config = dict(
    model='audio frame classifier',
    dataset='synthesized solo parts of chorales (CocoChorales)',
    train_examples=39062,
    win_length=512,
    fused_qkv=False,
    positions='learned',
    init='kaiming_normal',
    optimizer='normuon',
    muon_scale='original',
    momentum=0.85,
    lr_schedule='wsd',
    final_lr_fraction=0.01,
)
Rows from block 3 of a small audio frame classifier, named by matrix and row number. Rows with one number belong to one neuron. Each number is 50 + 10 x the weight over its row's rms, rounded and kept within 0 to 99. All counts start at 0. After the name is the row's rms in percent of the matrix's.
After each neuron's rows are labels from the 100 clips, of 14976, where the neuron reaches its highest value: "peak on" is the class under the peak. Only what is clearly more common there than usual is listed. The data: synthesized solo parts of chorales (CocoChorales).
# fc1: second MLP up (model.blocks.3.mlp.fc1.weight, 480x160), inputs 80-159
# fc2: second MLP down (model.blocks.3.mlp.fc2.weight, 160x480, transposed), outputs 80-159

fc1.57 097:61 53 69 55 46 40 52 49 36 37 49 54 47 66 50 39 41 43 47 74 55 62 56 54 47 48 67 34 38 41 19 49 52 57 62 50 54 55 37 54 46 64 41 44 59 47 54 58 55 52 65 56 32 46 50 46 41 42 46 55 57 46 54 43 55 56 28 55 46 32 68 51 62 42 53 55 59 38 58 61
fc2.57 115:44 53 44 48 54 60 41 60 52 59 52 50 42 53 58 70 48 49 48 63 49 38 37 61 52 43 68 66 55 48 60 43 58 48 43 46 45 50 49 55 58 48 46 25 40 51 54 49 49 64 52 56 60 51 51 56 73 59 44 60 35 41 56 45 41 48 49 43 60 46 23 50 58 46 53 42 41 42 50 30
peak on: G5

fc1.320 115:49 46 45 56 37 51 60 55 69 57 56 59 56 49 57 51 64 70 59 46 57 51 51 52 41 28 43 40 64 50 37 36 39 59 43 63 51 44 54 61 45 72 69 63 63 41 58 60 50 31 52 56 45 43 36 31 38 64 29 67 49 46 53 37 51 46 46 46 55 53 62 53 61 45 56 76 35 43 45 44
fc2.320 081:45 55 41 46 59 65 41 30 38 44 46 53 55 63 47 61 45 44 62 52 27 62 62 45 37 52 47 52 55 49 52 50 62 41 72 48 62 45 40 27 59 43 57 56 49 45 56 53 58 42 38 35 43 34 62 52 64 48 77 56 48 35 41 49 35 60 37 45 75 54 32 40 49 52 56 32 40 33 42 42
peak on: A5; F#3

fc1.344 096:47 60 33 41 50 44 38 57 60 17 60 53 51 55 53 51 48 52 50 39 37 61 56 57 49 47 53 30 59 40 49 61 45 52 47 48 64 50 42 52 57 50 58 25 37 51 34 42 54 43 44 57 49 55 54 48 53 35 81 52 46 51 46 49 42 73 57 53 62 42 59 38 51 58 46 52 57 41 47 52
fc2.344 085:41 23 35 47 48 55 56 42 38 49 59 43 63 44 51 62 63 58 69 57 38 42 61 49 61 50 38 52 48 51 51 48 50 42 60 60 48 54 42 37 48 56 56 71 35 58 54 50 46 50 61 62 65 44 48 55 62 59 39 34 50 47 47 63 44 48 58 45 69 55 61 63 51 44 56 38 68 51 71 41
peak on: A#3; E5

fc1.293 106:59 58 64 58 54 56 57 50 53 72 57 46 53 30 53 42 38 59 38 50 49 45 64 40 46 60 53 34 46 38 52 50 55 61 57 47 41 49 45 53 54 41 54 59 33 68 48 49 50 56 39 38 61 68 51 49 49 54 22 39 29 63 62 55 58 34 43 48 51 45 63 55 52 48 63 77 40 54 27 39
fc2.293 113:45 51 53 39 54 52 45 71 50 36 37 48 48 56 59 51 52 62 48 56 50 50 49 44 54 30 57 71 42 36 69 40 45 59 57 53 23 48 37 78 47 67 60 53 46 45 63 55 57 29 50 51 53 44 48 44 48 28 64 32 53 54 59 51 53 55 46 53 42 45 51 46 46 50 62 43 56 57 68 65
peak on: G5

fc1.66 094:48 55 29 57 24 42 53 56 56 56 58 56 60 40 57 44 52 45 54 49 59 42 64 54 42 48 47 35 66 40 57 31 47 54 59 39 61 50 48 39 68 40 50 72 60 54 46 46 61 43 65 64 68 46 66 49 26 53 56 71 61 45 49 58 59 39 58 59 55 47 46 51 62 28 56 61 44 37 64 53
fc2.66 108:58 43 75 63 63 46 35 57 53 51 53 58 41 35 51 34 68 53 37 56 47 50 48 37 52 53 50 41 45 53 49 46 62 44 48 45 40 38 48 63 44 69 52 48 51 34 42 48 46 56 35 49 40 47 34 33 68 48 55 67 49 61 42 42 37 53 49 44 28 44 47 48 40 51 58 54 58 55 56 45
peak on: B4

fc1.316 094:33 49 72 39 58 65 47 46 37 35 63 48 54 52 45 26 59 52 53 51 40 56 59 52 41 45 47 64 64 58 32 44 38 56 61 62 48 43 60 67 50 38 29 34 36 50 49 41 56 53 77 56 37 54 44 64 57 50 43 47 44 58 47 54 57 53 50 39 61 49 48 65 51 59 59 47 54 70 42 47
fc2.316 095:77 39 43 41 47 39 51 51 52 40 40 51 52 41 44 50 47 46 45 40 55 44 52 60 39 47 47 54 49 44 51 45 42 34 33 42 67 51 43 32 60 61 54 47 64 41 46 56 39 41 43 54 58 56 51 45 45 55 58 57 65 51 41 57 34 56 53 53 51 55 39 46 38 51 39 48 43 40 64 65
peak on: G5

fc1.9 098:56 58 51 37 60 44 52 44 40 47 56 63 55 60 42 34 58 49 45 45 57 51 48 65 41 61 43 59 66 52 36 62 40 60 48 51 39 67 47 42 67 53 46 52 31 45 51 51 47 52 40 43 40 52 33 71 43 44 45 55 46 58 57 64 34 41 40 57 41 57 52 68 79 39 52 67 55 41 64 55
fc2.9 076:48 28 58 65 47 51 52 49 66 50 41 45 32 65 56 59 60 45 61 47 49 34 58 42 45 48 43 61 56 52 67 45 51 46 26 58 65 34 37 34 50 63 39 37 51 47 74 60 45 63 62 45 49 49 56 62 42 36 29 46 47 69 51 53 50 44 42 46 73 39 53 42 59 40 52 36 44 45 51 39
peak on: D4; D5

fc1.44 111:68 59 54 63 52 45 49 52 40 62 53 41 28 58 54 56 60 51 48 52 52 37 49 42 44 44 37 36 41 35 53 59 39 54 54 30 66 62 48 41 65 44 44 43 55 59 51 40 53 57 63 54 59 62 55 58 43 72 50 57 60 44 29 52 65 64 44 55 46 63 37 48 53 33 57 40 57 38 68 45
fc2.44 098:46 39 62 57 31 50 53 31 33 56 51 39 67 51 39 57 49 39 52 51 61 43 59 59 53 52 44 50 46 33 34 35 57 54 42 63 56 53 54 59 56 45 53 59 71 49 45 51 49 30 35 55 59 63 46 56 39 48 56 40 54 53 54 47 45 52 42 45 42 55 51 58 48 37 48 65 29 54 60 51
peak on: A#3

fc1.343 111:45 51 48 37 43 73 41 66 35 53 55 37 52 55 60 41 45 64 47 60 50 37 54 70 33 46 71 59 46 43 41 56 59 61 42 62 44 38 52 44 51 56 46 47 59 47 53 60 51 37 42 28 56 73 48 64 59 55 40 54 51 55 40 46 33 36 62 39 45 68 58 55 36 62 69 44 57 50 55 55
fc2.343 116:53 57 62 60 66 67 55 47 51 55 54 44 61 61 66 58 43 60 41 48 53 51 54 43 53 30 35 52 38 57 54 49 21 60 49 65 67 62 37 65 52 56 55 46 56 67 61 45 52 45 43 46 52 34 46 47 50 46 40 46 46 25 71 45 34 44 58 58 54 28 44 39 45 50 27 49 32 50 41 51
peak on: D4

fc1.440 104:45 55 47 57 65 65 60 29 51 32 66 46 44 47 56 41 61 59 68 42 48 46 61 52 54 36 47 47 43 43 52 60 63 36 71 70 44 39 53 63 36 53 38 63 49 39 31 56 40 59 64 41 64 74 57 51 46 47 41 48 48 55 47 46 24 50 38 45 55 43 44 31 61 53 32 37 49 57 55 63
fc2.440 099:49 40 52 42 56 39 58 51 43 36 54 56 56 42 54 37 34 47 40 53 62 48 48 48 58 49 62 47 72 52 58 58 41 48 40 52 48 47 51 33 46 62 74 57 61 52 68 47 71 40 50 57 46 26 67 40 48 39 47 58 49 66 61 64 38 51 63 66 58 47 52 49 55 28 57 43 55 54 52 66
peak on: B4

fc1.12 097:57 43 53 56 55 74 51 34 45 69 62 58 56 50 57 54 73 39 45 56 65 40 45 40 63 52 45 50 41 58 47 27 49 56 47 62 41 49 41 44 37 55 44 50 35 48 61 50 48 69 46 42 48 42 53 29 40 45 42 53 67 68 65 47 51 43 57 44 42 61 42 49 67 27 69 42 48 49 46 53
fc2.12 095:63 66 45 58 49 42 29 59 58 45 41 52 43 40 67 61 67 47 65 35 34 48 52 61 64 41 52 60 67 56 69 47 37 47 71 34 39 63 56 53 44 51 54 47 55 53 47 49 49 40 37 49 39 56 70 45 80 54 44 61 44 33 60 48 52 65 46 43 63 49 66 49 47 59 53 50 33 51 52 46
peak on: A#3

fc1.341 097:63 60 52 50 58 40 41 43 42 49 63 53 58 42 56 62 59 45 45 41 60 56 38 43 44 43 22 47 53 77 29 56 54 48 67 41 44 37 39 31 60 44 46 39 46 34 44 34 43 66 53 57 38 46 55 39 69 44 34 69 40 31 62 48 41 58 32 50 54 43 57 51 39 53 65 60 48 41 43 57
fc2.341 098:52 53 54 57 53 65 65 57 50 60 41 57 43 45 62 49 67 54 45 62 57 52 41 45 50 70 65 42 47 29 37 47 42 58 40 49 39 68 52 42 57 66 46 47 46 68 45 54 60 41 44 35 67 46 50 52 33 64 73 20 45 63 69 57 41 43 41 37 45 64 46 64 40 42 59 41 54 42 57 50
peak on: D4; D5

fc1.230 109:35 52 49 62 46 39 42 52 48 60 43 42 47 74 47 46 71 56 40 39 56 44 49 56 49 35 51 27 58 42 36 49 39 62 51 54 48 58 33 47 50 61 39 52 56 61 49 40 45 41 46 42 50 61 50 48 48 42 48 62 43 58 31 58 41 43 47 38 48 45 52 33 39 55 50 34 37 54 57 39
fc2.230 095:33 40 53 47 51 63 54 36 43 50 59 71 60 47 46 46 44 51 39 56 58 56 45 34 34 32 68 60 54 57 38 54 50 50 60 63 51 55 61 43 66 44 45 40 60 34 47 57 44 32 46 39 50 27 43 27 35 47 50 60 45 50 67 61 60 58 49 54 34 46 44 42 29 57 47 50 55 54 49 30
peak on: D4

fc1.405 091:53 44 45 47 57 60 38 37 47 68 47 64 47 49 74 57 61 43 49 33 33 58 70 48 47 39 45 60 55 54 56 41 43 56 57 27 46 49 59 31 68 59 42 68 32 67 47 50 42 39 48 46 57 61 60 40 45 28 45 42 63 50 59 55 32 57 30 52 46 56 39 49 46 35 70 43 55 42 64 33
fc2.405 109:63 34 51 52 39 44 61 62 69 58 51 45 45 33 45 53 51 68 34 60 59 38 28 54 57 43 67 51 54 47 47 45 48 37 36 37 52 38 56 64 57 43 48 58 50 47 64 40 43 56 67 57 37 53 51 56 51 58 66 50 42 45 61 72 57 48 59 44 60 56 48 58 57 53 42 30 48 54 35 53
peak on: A#3; B2

fc1.93 102:60 35 41 50 33 60 50 53 65 48 59 52 59 40 65 60 33 36 60 37 42 64 64 62 49 46 65 52 46 49 56 70 49 58 29 41 54 56 61 58 47 55 57 63 44 47 55 45 46 46 45 45 43 66 51 54 36 24 58 56 49 39 43 53 65 52 64 26 53 54 54 51 52 37 39 57 61 50 42 57
fc2.93 089:47 53 70 43 52 57 46 39 50 48 38 54 39 53 45 51 39 48 38 53 42 56 51 44 65 56 49 32 37 54 65 50 36 58 65 44 45 49 45 56 48 63 52 22 48 69 38 46 53 50 59 44 41 61 57 59 64 58 76 69 65 52 40 43 39 43 42 74 53 39 39 45 45 60 38 32 49 69 60 49
peak on: G5

fc1.301 103:50 45 47 62 67 47 27 41 57 45 54 63 67 34 48 36 54 66 23 57 67 40 44 48 62 55 57 60 52 67 45 41 30 42 45 48 49 66 55 54 57 61 65 62 54 50 55 42 37 62 40 44 64 64 53 49 26 46 46 59 66 36 67 55 49 44 49 56 43 28 45 21 55 58 47 57 54 51 59 53
fc2.301 098:54 59 59 46 66 49 67 57 45 53 57 52 28 47 54 38 53 54 48 66 41 60 62 53 49 48 39 36 41 39 41 57 46 45 47 56 73 46 42 60 55 48 48 41 47 48 43 67 62 49 60 65 41 44 54 49 51 58 56 55 51 46 35 47 45 49 63 48 26 58 31 58 42 24 45 53 64 45 53 37
peak on: B4

fc1.330 113:63 52 36 51 26 37 50 54 65 47 60 38 52 50 26 38 41 51 46 33 53 47 33 43 49 45 31 39 54 54 56 48 49 55 53 46 58 57 36 55 58 45 53 46 40 49 44 51 35 41 46 50 63 68 42 51 60 46 44 50 37 58 56 52 59 43 56 48 54 43 44 46 55 50 43 47 56 59 51 69
fc2.330 094:47 52 47 45 49 53 53 45 63 37 43 51 60 60 59 49 53 47 52 33 56 38 63 42 71 38 56 55 63 34 44 33 31 55 47 26 33 65 45 43 57 47 37 59 69 61 53 47 49 33 33 47 44 37 57 47 32 52 42 62 47 49 51 52 53 58 36 53 59 65 48 40 68 51 58 67 63 55 69 52
peak on: B4

fc1.241 096:43 42 68 42 64 57 41 37 52 47 58 66 44 50 41 24 48 71 47 74 47 67 50 50 42 52 65 49 36 47 32 51 58 62 49 39 39 56 60 52 48 40 62 53 45 46 39 33 56 41 57 37 51 49 39 54 39 43 60 37 58 59 46 50 67 56 24 44 59 36 50 43 45 37 62 52 51 46 36 57
fc2.241 102:47 46 41 54 47 42 52 51 56 52 57 35 66 52 50 51 56 24 58 39 70 32 54 40 46 52 49 57 59 41 46 42 46 47 42 51 59 58 43 67 48 50 51 49 60 59 67 59 39 57 36 43 57 72 51 42 62 60 53 44 33 43 51 50 55 36 71 68 43 43 57 60 40 63 42 45 59 60 62 54
peak on: G5

fc1.33 115:50 42 45 47 47 52 46 57 52 60 53 55 58 50 41 65 44 50 38 46 60 49 37 36 54 59 44 44 83 52 39 53 54 47 60 45 65 38 47 47 57 52 55 50 40 49 47 58 60 56 47 42 52 58 60 43 52 53 41 53 40 65 41 46 55 48 42 46 54 46 38 58 42 70 53 47 56 65 59 57
fc2.33 106:38 47 55 66 66 74 55 39 40 51 36 43 36 58 55 56 63 44 55 61 38 71 59 64 63 35 54 61 52 41 70 61 62 61 52 53 56 57 52 53 55 53 35 63 36 31 38 48 49 53 44 40 48 49 61 53 65 49 38 46 42 44 58 34 31 51 56 54 54 53 42 38 52 37 59 49 47 42 52 34
peak on: A#3

fc1.15 091:43 46 55 49 73 30 58 35 65 55 44 73 69 39 45 45 59 45 50 51 50 60 46 68 69 53 50 56 52 52 39 44 54 40 41 37 42 37 42 53 50 69 59 52 39 55 64 44 49 57 30 64 40 61 47 44 51 58 45 32 63 64 49 43 51 58 38 55 59 42 40 52 60 41 66 46 46 43 42 63
fc2.15 096:55 52 40 66 43 50 62 54 48 51 57 50 46 63 55 63 37 52 49 54 71 56 55 39 45 44 35 51 42 53 37 47 67 69 42 56 45 70 53 61 52 31 34 69 62 41 38 52 47 56 50 66 56 61 55 47 54 42 41 54 46 47 55 45 44 35 59 49 28 75 60 41 56 41 41 44 29 77 57 69
peak on: F5

fc1.356 103:38 57 49 48 34 42 58 50 50 46 42 46 59 70 53 30 73 44 49 64 69 40 75 56 60 44 33 64 50 43 40 61 44 69 49 44 69 44 49 47 56 53 65 43 51 67 39 66 48 29 41 42 56 61 53 48 56 54 66 40 40 53 63 41 56 60 26 39 39 44 55 46 42 54 57 38 58 51 46 61
fc2.356 097:65 42 50 42 41 55 49 43 50 33 58 39 58 50 70 42 22 50 47 50 55 49 36 58 40 30 72 49 57 54 46 51 36 50 52 48 44 58 49 55 57 51 70 52 50 40 57 63 56 32 47 27 43 60 44 34 59 47 45 58 52 61 69 72 36 56 27 21 59 44 43 48 66 49 55 40 50 57 55 42
peak on: D4

fc1.199 110:51 38 51 55 29 49 60 50 69 55 54 40 41 36 33 58 53 47 49 41 44 45 50 44 55 49 43 56 59 61 50 31 45 73 47 49 67 53 47 55 33 53 46 53 58 49 59 37 48 53 60 44 46 60 42 38 37 57 53 53 54 71 56 51 47 42 50 66 49 55 47 35 51 58 55 53 35 48 36 52
fc2.199 104:48 43 52 59 58 58 40 35 58 32 47 67 54 68 64 37 43 48 40 62 63 76 46 39 61 39 48 36 45 53 43 57 47 48 69 55 55 42 49 40 56 53 59 61 47 44 46 57 42 56 44 47 43 64 53 70 42 41 51 47 53 59 61 64 58 36 66 53 51 59 51 69 63 54 49 52 63 57 64 65
peak on: B4

fc1.108 102:28 53 55 36 48 53 54 32 41 50 51 53 36 66 57 52 54 43 73 43 57 41 67 51 40 50 51 63 65 45 78 31 51 45 49 44 52 61 45 44 33 55 43 32 59 61 41 49 58 45 56 44 51 47 53 46 55 66 62 52 50 56 47 41 54 33 46 32 59 38 54 35 47 37 49 44 42 42 46 57
fc2.108 089:50 44 64 63 45 54 54 53 38 52 46 39 29 70 51 53 52 46 52 46 42 48 38 55 31 62 54 52 47 44 40 51 51 53 54 47 38 62 51 69 47 54 72 53 30 44 58 60 68 59 45 36 49 50 61 54 35 50 55 52 61 38 78 56 40 39 47 47 42 51 42 55 56 34 67 67 56 64 37 32
peak on: G5

fc1.86 099:43 52 51 57 42 59 54 55 40 50 52 43 53 36 53 52 49 54 46 42 47 65 60 65 43 37 72 46 35 49 51 51 51 40 55 31 33 63 55 33 48 52 62 43 46 47 57 71 36 48 60 28 53 64 45 58 56 54 75 61 41 44 60 47 56 56 53 41 54 52 45 54 38 46 45 67 43 43 57 57
fc2.86 108:37 70 66 25 35 37 49 51 42 45 41 59 54 61 59 34 43 48 64 42 51 49 53 51 50 58 55 37 39 55 51 45 63 50 35 67 48 45 43 34 67 62 37 42 68 52 51 41 52 47 55 49 66 38 49 42 64 48 42 48 44 66 50 54 45 64 63 34 37 45 31 42 53 47 54 57 46 38 49 58
peak on: G5; G4

fc1.267 115:35 56 50 50 65 29 58 42 60 47 44 26 60 53 68 38 49 59 44 50 57 54 73 59 61 44 64 62 50 44 60 45 51 54 42 37 54 39 31 51 72 59 48 61 38 37 51 37 17 51 60 52 48 56 41 45 60 36 72 53 59 60 41 54 52 57 58 27 40 47 64 39 42 68 54 59 65 61 51 52
fc2.267 104:52 40 68 43 44 71 53 56 37 54 54 51 42 52 55 52 50 36 40 64 52 53 60 53 52 52 52 45 36 58 35 57 48 56 47 46 47 54 53 69 52 51 46 46 60 42 52 58 67 43 42 31 57 42 72 45 40 43 49 65 40 41 51 51 68 43 50 53 55 50 33 62 55 46 27 45 41 55 46 49
peak on: D4; A#4

fc1.240 088:42 45 39 58 46 56 56 42 31 52 63 61 30 45 68 33 56 51 59 57 63 58 52 54 73 53 59 54 54 38 53 27 31 47 43 50 38 47 70 53 43 58 54 72 55 70 57 49 32 59 63 47 68 53 49 49 37 48 44 65 39 59 56 60 47 62 48 47 39 51 38 46 58 63 54 55 44 49 63 65
fc2.240 108:50 41 55 52 66 48 43 41 55 51 38 60 64 45 46 41 43 38 65 56 50 50 70 39 46 55 36 45 52 58 43 58 59 25 44 64 55 49 51 67 58 50 50 48 61 42 50 42 61 48 44 53 56 48 46 51 55 37 60 58 63 71 38 50 61 42 47 47 38 54 38 64 45 34 41 39 54 70 35 51
peak on: B4

fc1.249 104:57 50 44 31 51 65 58 49 53 64 49 48 47 58 58 63 49 57 44 61 54 46 37 32 55 35 44 34 51 55 53 47 33 47 56 49 55 43 40 49 52 47 67 41 44 40 59 62 59 49 60 66 54 51 50 52 57 35 56 61 38 68 64 20 68 56 49 52 58 36 64 49 36 51 57 46 33 41 55 41
fc2.249 105:32 50 52 44 57 45 40 48 48 69 60 48 49 58 41 56 60 46 42 39 51 30 58 55 60 65 37 68 62 55 56 50 54 51 70 44 54 48 47 53 52 42 54 56 42 50 57 72 47 51 56 51 32 41 46 41 64 63 45 37 42 59 60 35 40 51 45 47 59 51 35 56 55 41 40 74 54 55 48 57
peak on: C#4

fc1.65 094:45 53 38 33 57 45 44 49 48 55 53 43 56 51 33 54 35 42 64 51 38 46 49 46 55 46 46 55 63 38 41 55 29 52 51 39 29 70 53 42 59 39 70 46 48 58 54 29 41 57 43 63 42 46 41 41 38 66 57 54 60 49 29 67 44 46 53 51 49 62 48 61 45 53 51 56 39 47 54 44
fc2.65 081:52 35 41 46 45 69 59 57 47 54 45 47 47 56 46 77 36 47 56 52 57 54 61 60 52 45 60 52 44 56 43 47 62 56 55 59 59 55 68 59 57 64 31 45 59 23 45 56 50 46 32 58 52 41 62 55 40 41 31 45 42 42 46 53 43 35 48 68 57 23 44 44 44 48 44 40 45 55 57 32
peak on: A5

fc1.407 092:50 54 60 33 37 49 62 61 52 54 43 52 51 46 32 43 48 38 40 58 33 49 35 38 50 40 43 38 52 47 49 51 45 56 40 48 67 42 44 72 39 70 51 66 56 44 52 50 45 60 61 66 53 24 54 65 42 43 74 48 56 48 43 40 54 30 47 50 39 52 48 52 32 41 59 56 36 50 40 56
fc2.407 112:49 44 52 63 61 48 62 34 44 55 64 47 48 43 62 57 40 68 52 56 43 42 64 66 50 49 50 46 37 47 53 49 61 46 47 43 39 37 42 36 46 37 44 64 34 31 45 44 65 37 39 44 60 73 60 35 56 53 37 45 52 54 61 57 40 52 51 44 73 50 56 57 55 57 49 51 45 59 59 34
peak on: silence

fc1.265 103:53 54 54 48 53 51 59 46 43 51 59 38 55 41 74 53 58 61 51 35 38 34 60 45 58 53 43 52 66 48 67 40 36 56 31 50 32 53 41 65 43 38 30 55 48 42 60 53 51 63 62 38 60 53 38 37 59 57 44 38 55 61 61 50 56 48 60 59 47 56 47 59 50 65 22 58 61 50 45 52
fc2.265 087:44 71 40 48 49 46 53 58 51 53 38 35 45 42 39 49 52 38 44 54 46 68 46 60 45 45 44 61 44 51 41 58 54 49 51 57 48 47 43 52 59 49 64 53 40 55 56 59 43 47 38 51 45 47 58 73 40 39 76 58 51 55 40 43 61 38 26 42 56 30 49 48 52 65 60 38 49 51 47 44
peak on: A4

fc1.26 089:56 35 54 53 56 52 66 46 58 55 43 53 43 53 61 45 58 50 57 42 50 38 40 46 58 63 47 62 84 60 32 44 52 52 52 41 78 47 55 41 34 24 38 60 45 49 54 44 59 51 47 45 42 50 62 57 51 67 45 56 51 59 51 53 39 53 49 58 44 38 35 67 50 65 51 45 37 52 62 46
fc2.26 111:57 61 49 59 57 54 59 38 53 44 60 54 52 45 35 54 38 38 54 70 57 74 51 45 47 59 46 47 58 45 58 71 77 40 58 43 55 43 51 53 68 57 46 61 59 57 44 54 47 63 50 60 28 56 46 44 52 47 44 54 61 59 51 32 49 46 37 31 68 70 55 34 42 31 43 42 54 46 37 33
peak on: F5

fc1.191 099:37 58 51 58 45 43 64 56 44 38 54 50 53 43 61 35 53 56 48 49 67 49 47 60 44 62 57 40 47 67 36 52 37 51 57 43 39 62 55 47 26 50 36 36 48 51 52 44 65 77 49 41 42 47 35 53 43 41 43 34 57 48 51 54 49 35 40 64 53 32 56 46 39 40 36 54 34 46 53 47
fc2.191 082:38 48 59 54 57 58 48 65 39 50 53 44 60 53 62 69 44 45 48 40 49 57 26 47 55 42 59 40 53 43 63 38 53 46 64 54 55 46 64 55 54 42 39 59 51 60 66 54 43 56 52 51 47 68 47 47 37 60 56 32 57 53 44 62 48 48 42 53 56 46 61 57 44 65 55 53 46 39 40 55
peak on: D4

fc1.168 094:37 66 43 59 47 47 49 44 42 35 53 62 53 49 63 32 55 42 47 49 48 59 73 36 55 50 39 46 54 45 46 48 43 61 54 52 59 41 61 57 62 46 30 47 70 57 54 36 42 55 48 63 40 48 53 47 45 71 43 44 47 51 45 59 57 62 40 41 64 38 54 46 43 60 43 57 63 24 53 43
fc2.168 088:61 55 57 42 42 63 52 58 55 47 51 39 61 44 48 58 45 48 52 62 54 57 50 38 31 44 64 71 36 51 65 37 51 64 56 46 44 66 36 52 55 61 34 54 47 23 58 53 45 53 44 43 55 59 32 58 64 46 73 63 46 49 53 39 45 44 69 54 65 41 52 59 70 38 28 72 38 65 59 41
peak on: silence; D5

fc1.75 103:53 47 62 53 45 51 42 35 72 61 68 63 52 40 44 54 55 63 34 59 51 53 53 62 57 41 56 58 42 37 62 38 51 42 48 67 57 52 49 37 44 43 61 68 43 47 39 42 53 64 22 56 53 54 62 49 43 38 55 40 49 49 51 69 42 51 46 64 59 53 34 56 56 60 33 66 21 49 55 52
fc2.75 108:47 47 49 59 63 38 55 52 46 61 66 51 43 54 44 58 51 58 48 58 54 48 55 59 38 55 46 64 46 51 55 54 45 54 35 65 36 57 51 61 44 66 60 26 74 55 42 46 46 70 34 57 50 45 62 55 33 43 72 50 40 65 47 59 44 47 48 48 28 48 63 52 43 51 42 48 59 26 50 51
peak on: silence

fc1.160 101:79 40 47 68 41 51 66 51 60 75 53 41 47 44 39 55 50 45 44 42 36 38 43 60 37 58 50 25 46 57 50 44 40 40 48 37 51 41 45 49 31 44 54 47 58 59 55 43 53 42 48 58 33 62 53 37 48 41 43 44 57 61 54 24 57 50 42 67 52 61 42 59 55 35 65 42 43 51 52 44
fc2.160 087:42 54 51 49 56 68 36 52 41 33 65 55 35 51 44 60 57 52 54 63 41 54 45 50 62 31 47 52 54 53 41 39 52 53 35 57 55 68 64 55 65 38 47 68 49 43 50 34 60 71 41 61 46 28 56 39 61 60 38 57 58 52 57 50 46 42 45 44 48 64 50 39 34 32 37 41 60 68 50 66
peak on: B4

fc1.164 094:70 61 43 37 42 55 47 60 42 51 41 35 52 56 50 41 69 45 39 52 36 40 50 47 76 43 63 54 61 55 43 57 45 40 58 44 49 58 48 53 45 55 59 37 57 28 47 48 34 60 52 61 34 46 41 63 48 36 48 44 57 37 63 57 48 54 58 44 62 54 61 65 43 51 40 51 44 43 53 56
fc2.164 102:43 41 71 45 41 48 63 46 51 62 49 49 39 61 71 34 51 43 54 40 56 55 45 44 58 51 48 36 49 31 50 57 39 61 54 61 60 55 44 42 50 26 61 51 50 44 60 60 61 49 42 47 59 62 57 56 59 54 47 41 45 60 66 56 50 48 47 47 41 41 46 34 37 66 57 51 40 46 26 43
peak on: A5

fc1.41 108:47 51 56 49 57 54 57 56 73 65 42 57 51 60 63 42 52 33 53 43 60 45 69 43 46 36 67 48 58 33 39 58 60 66 43 39 46 47 46 46 52 46 46 54 35 43 56 28 63 52 55 38 58 41 49 46 59 49 33 56 48 36 44 49 37 52 63 36 60 50 38 34 61 32 53 51 54 71 59 59
fc2.41 107:54 60 46 75 44 61 56 78 35 53 63 57 41 45 52 39 48 49 45 41 52 45 49 50 47 43 45 37 49 50 56 43 46 40 66 43 56 55 53 56 66 30 67 53 46 51 39 43 60 34 54 65 67 61 56 58 48 48 50 60 60 54 47 47 62 46 42 47 51 59 56 70 38 37 48 45 51 46 43 44
peak on: F5

fc1.460 094:63 55 37 70 49 43 40 34 54 43 43 52 53 49 53 45 61 42 32 57 55 49 64 57 54 49 44 50 46 53 57 67 56 45 57 74 58 28 61 59 42 55 58 64 51 34 41 58 51 57 35 58 46 41 49 52 47 42 64 56 59 57 57 64 33 57 47 48 29 56 56 66 49 42 48 68 61 34 50 44
fc2.460 107:31 44 55 30 46 58 53 38 77 60 60 30 48 52 42 44 41 67 56 51 56 70 61 53 38 58 49 52 68 39 49 34 32 41 49 39 57 57 48 64 59 54 48 38 67 40 51 47 60 68 41 47 33 63 75 46 41 61 54 42 53 36 52 40 45 41 47 47 71 54 48 38 55 45 52 70 34 73 57 55
peak on: silence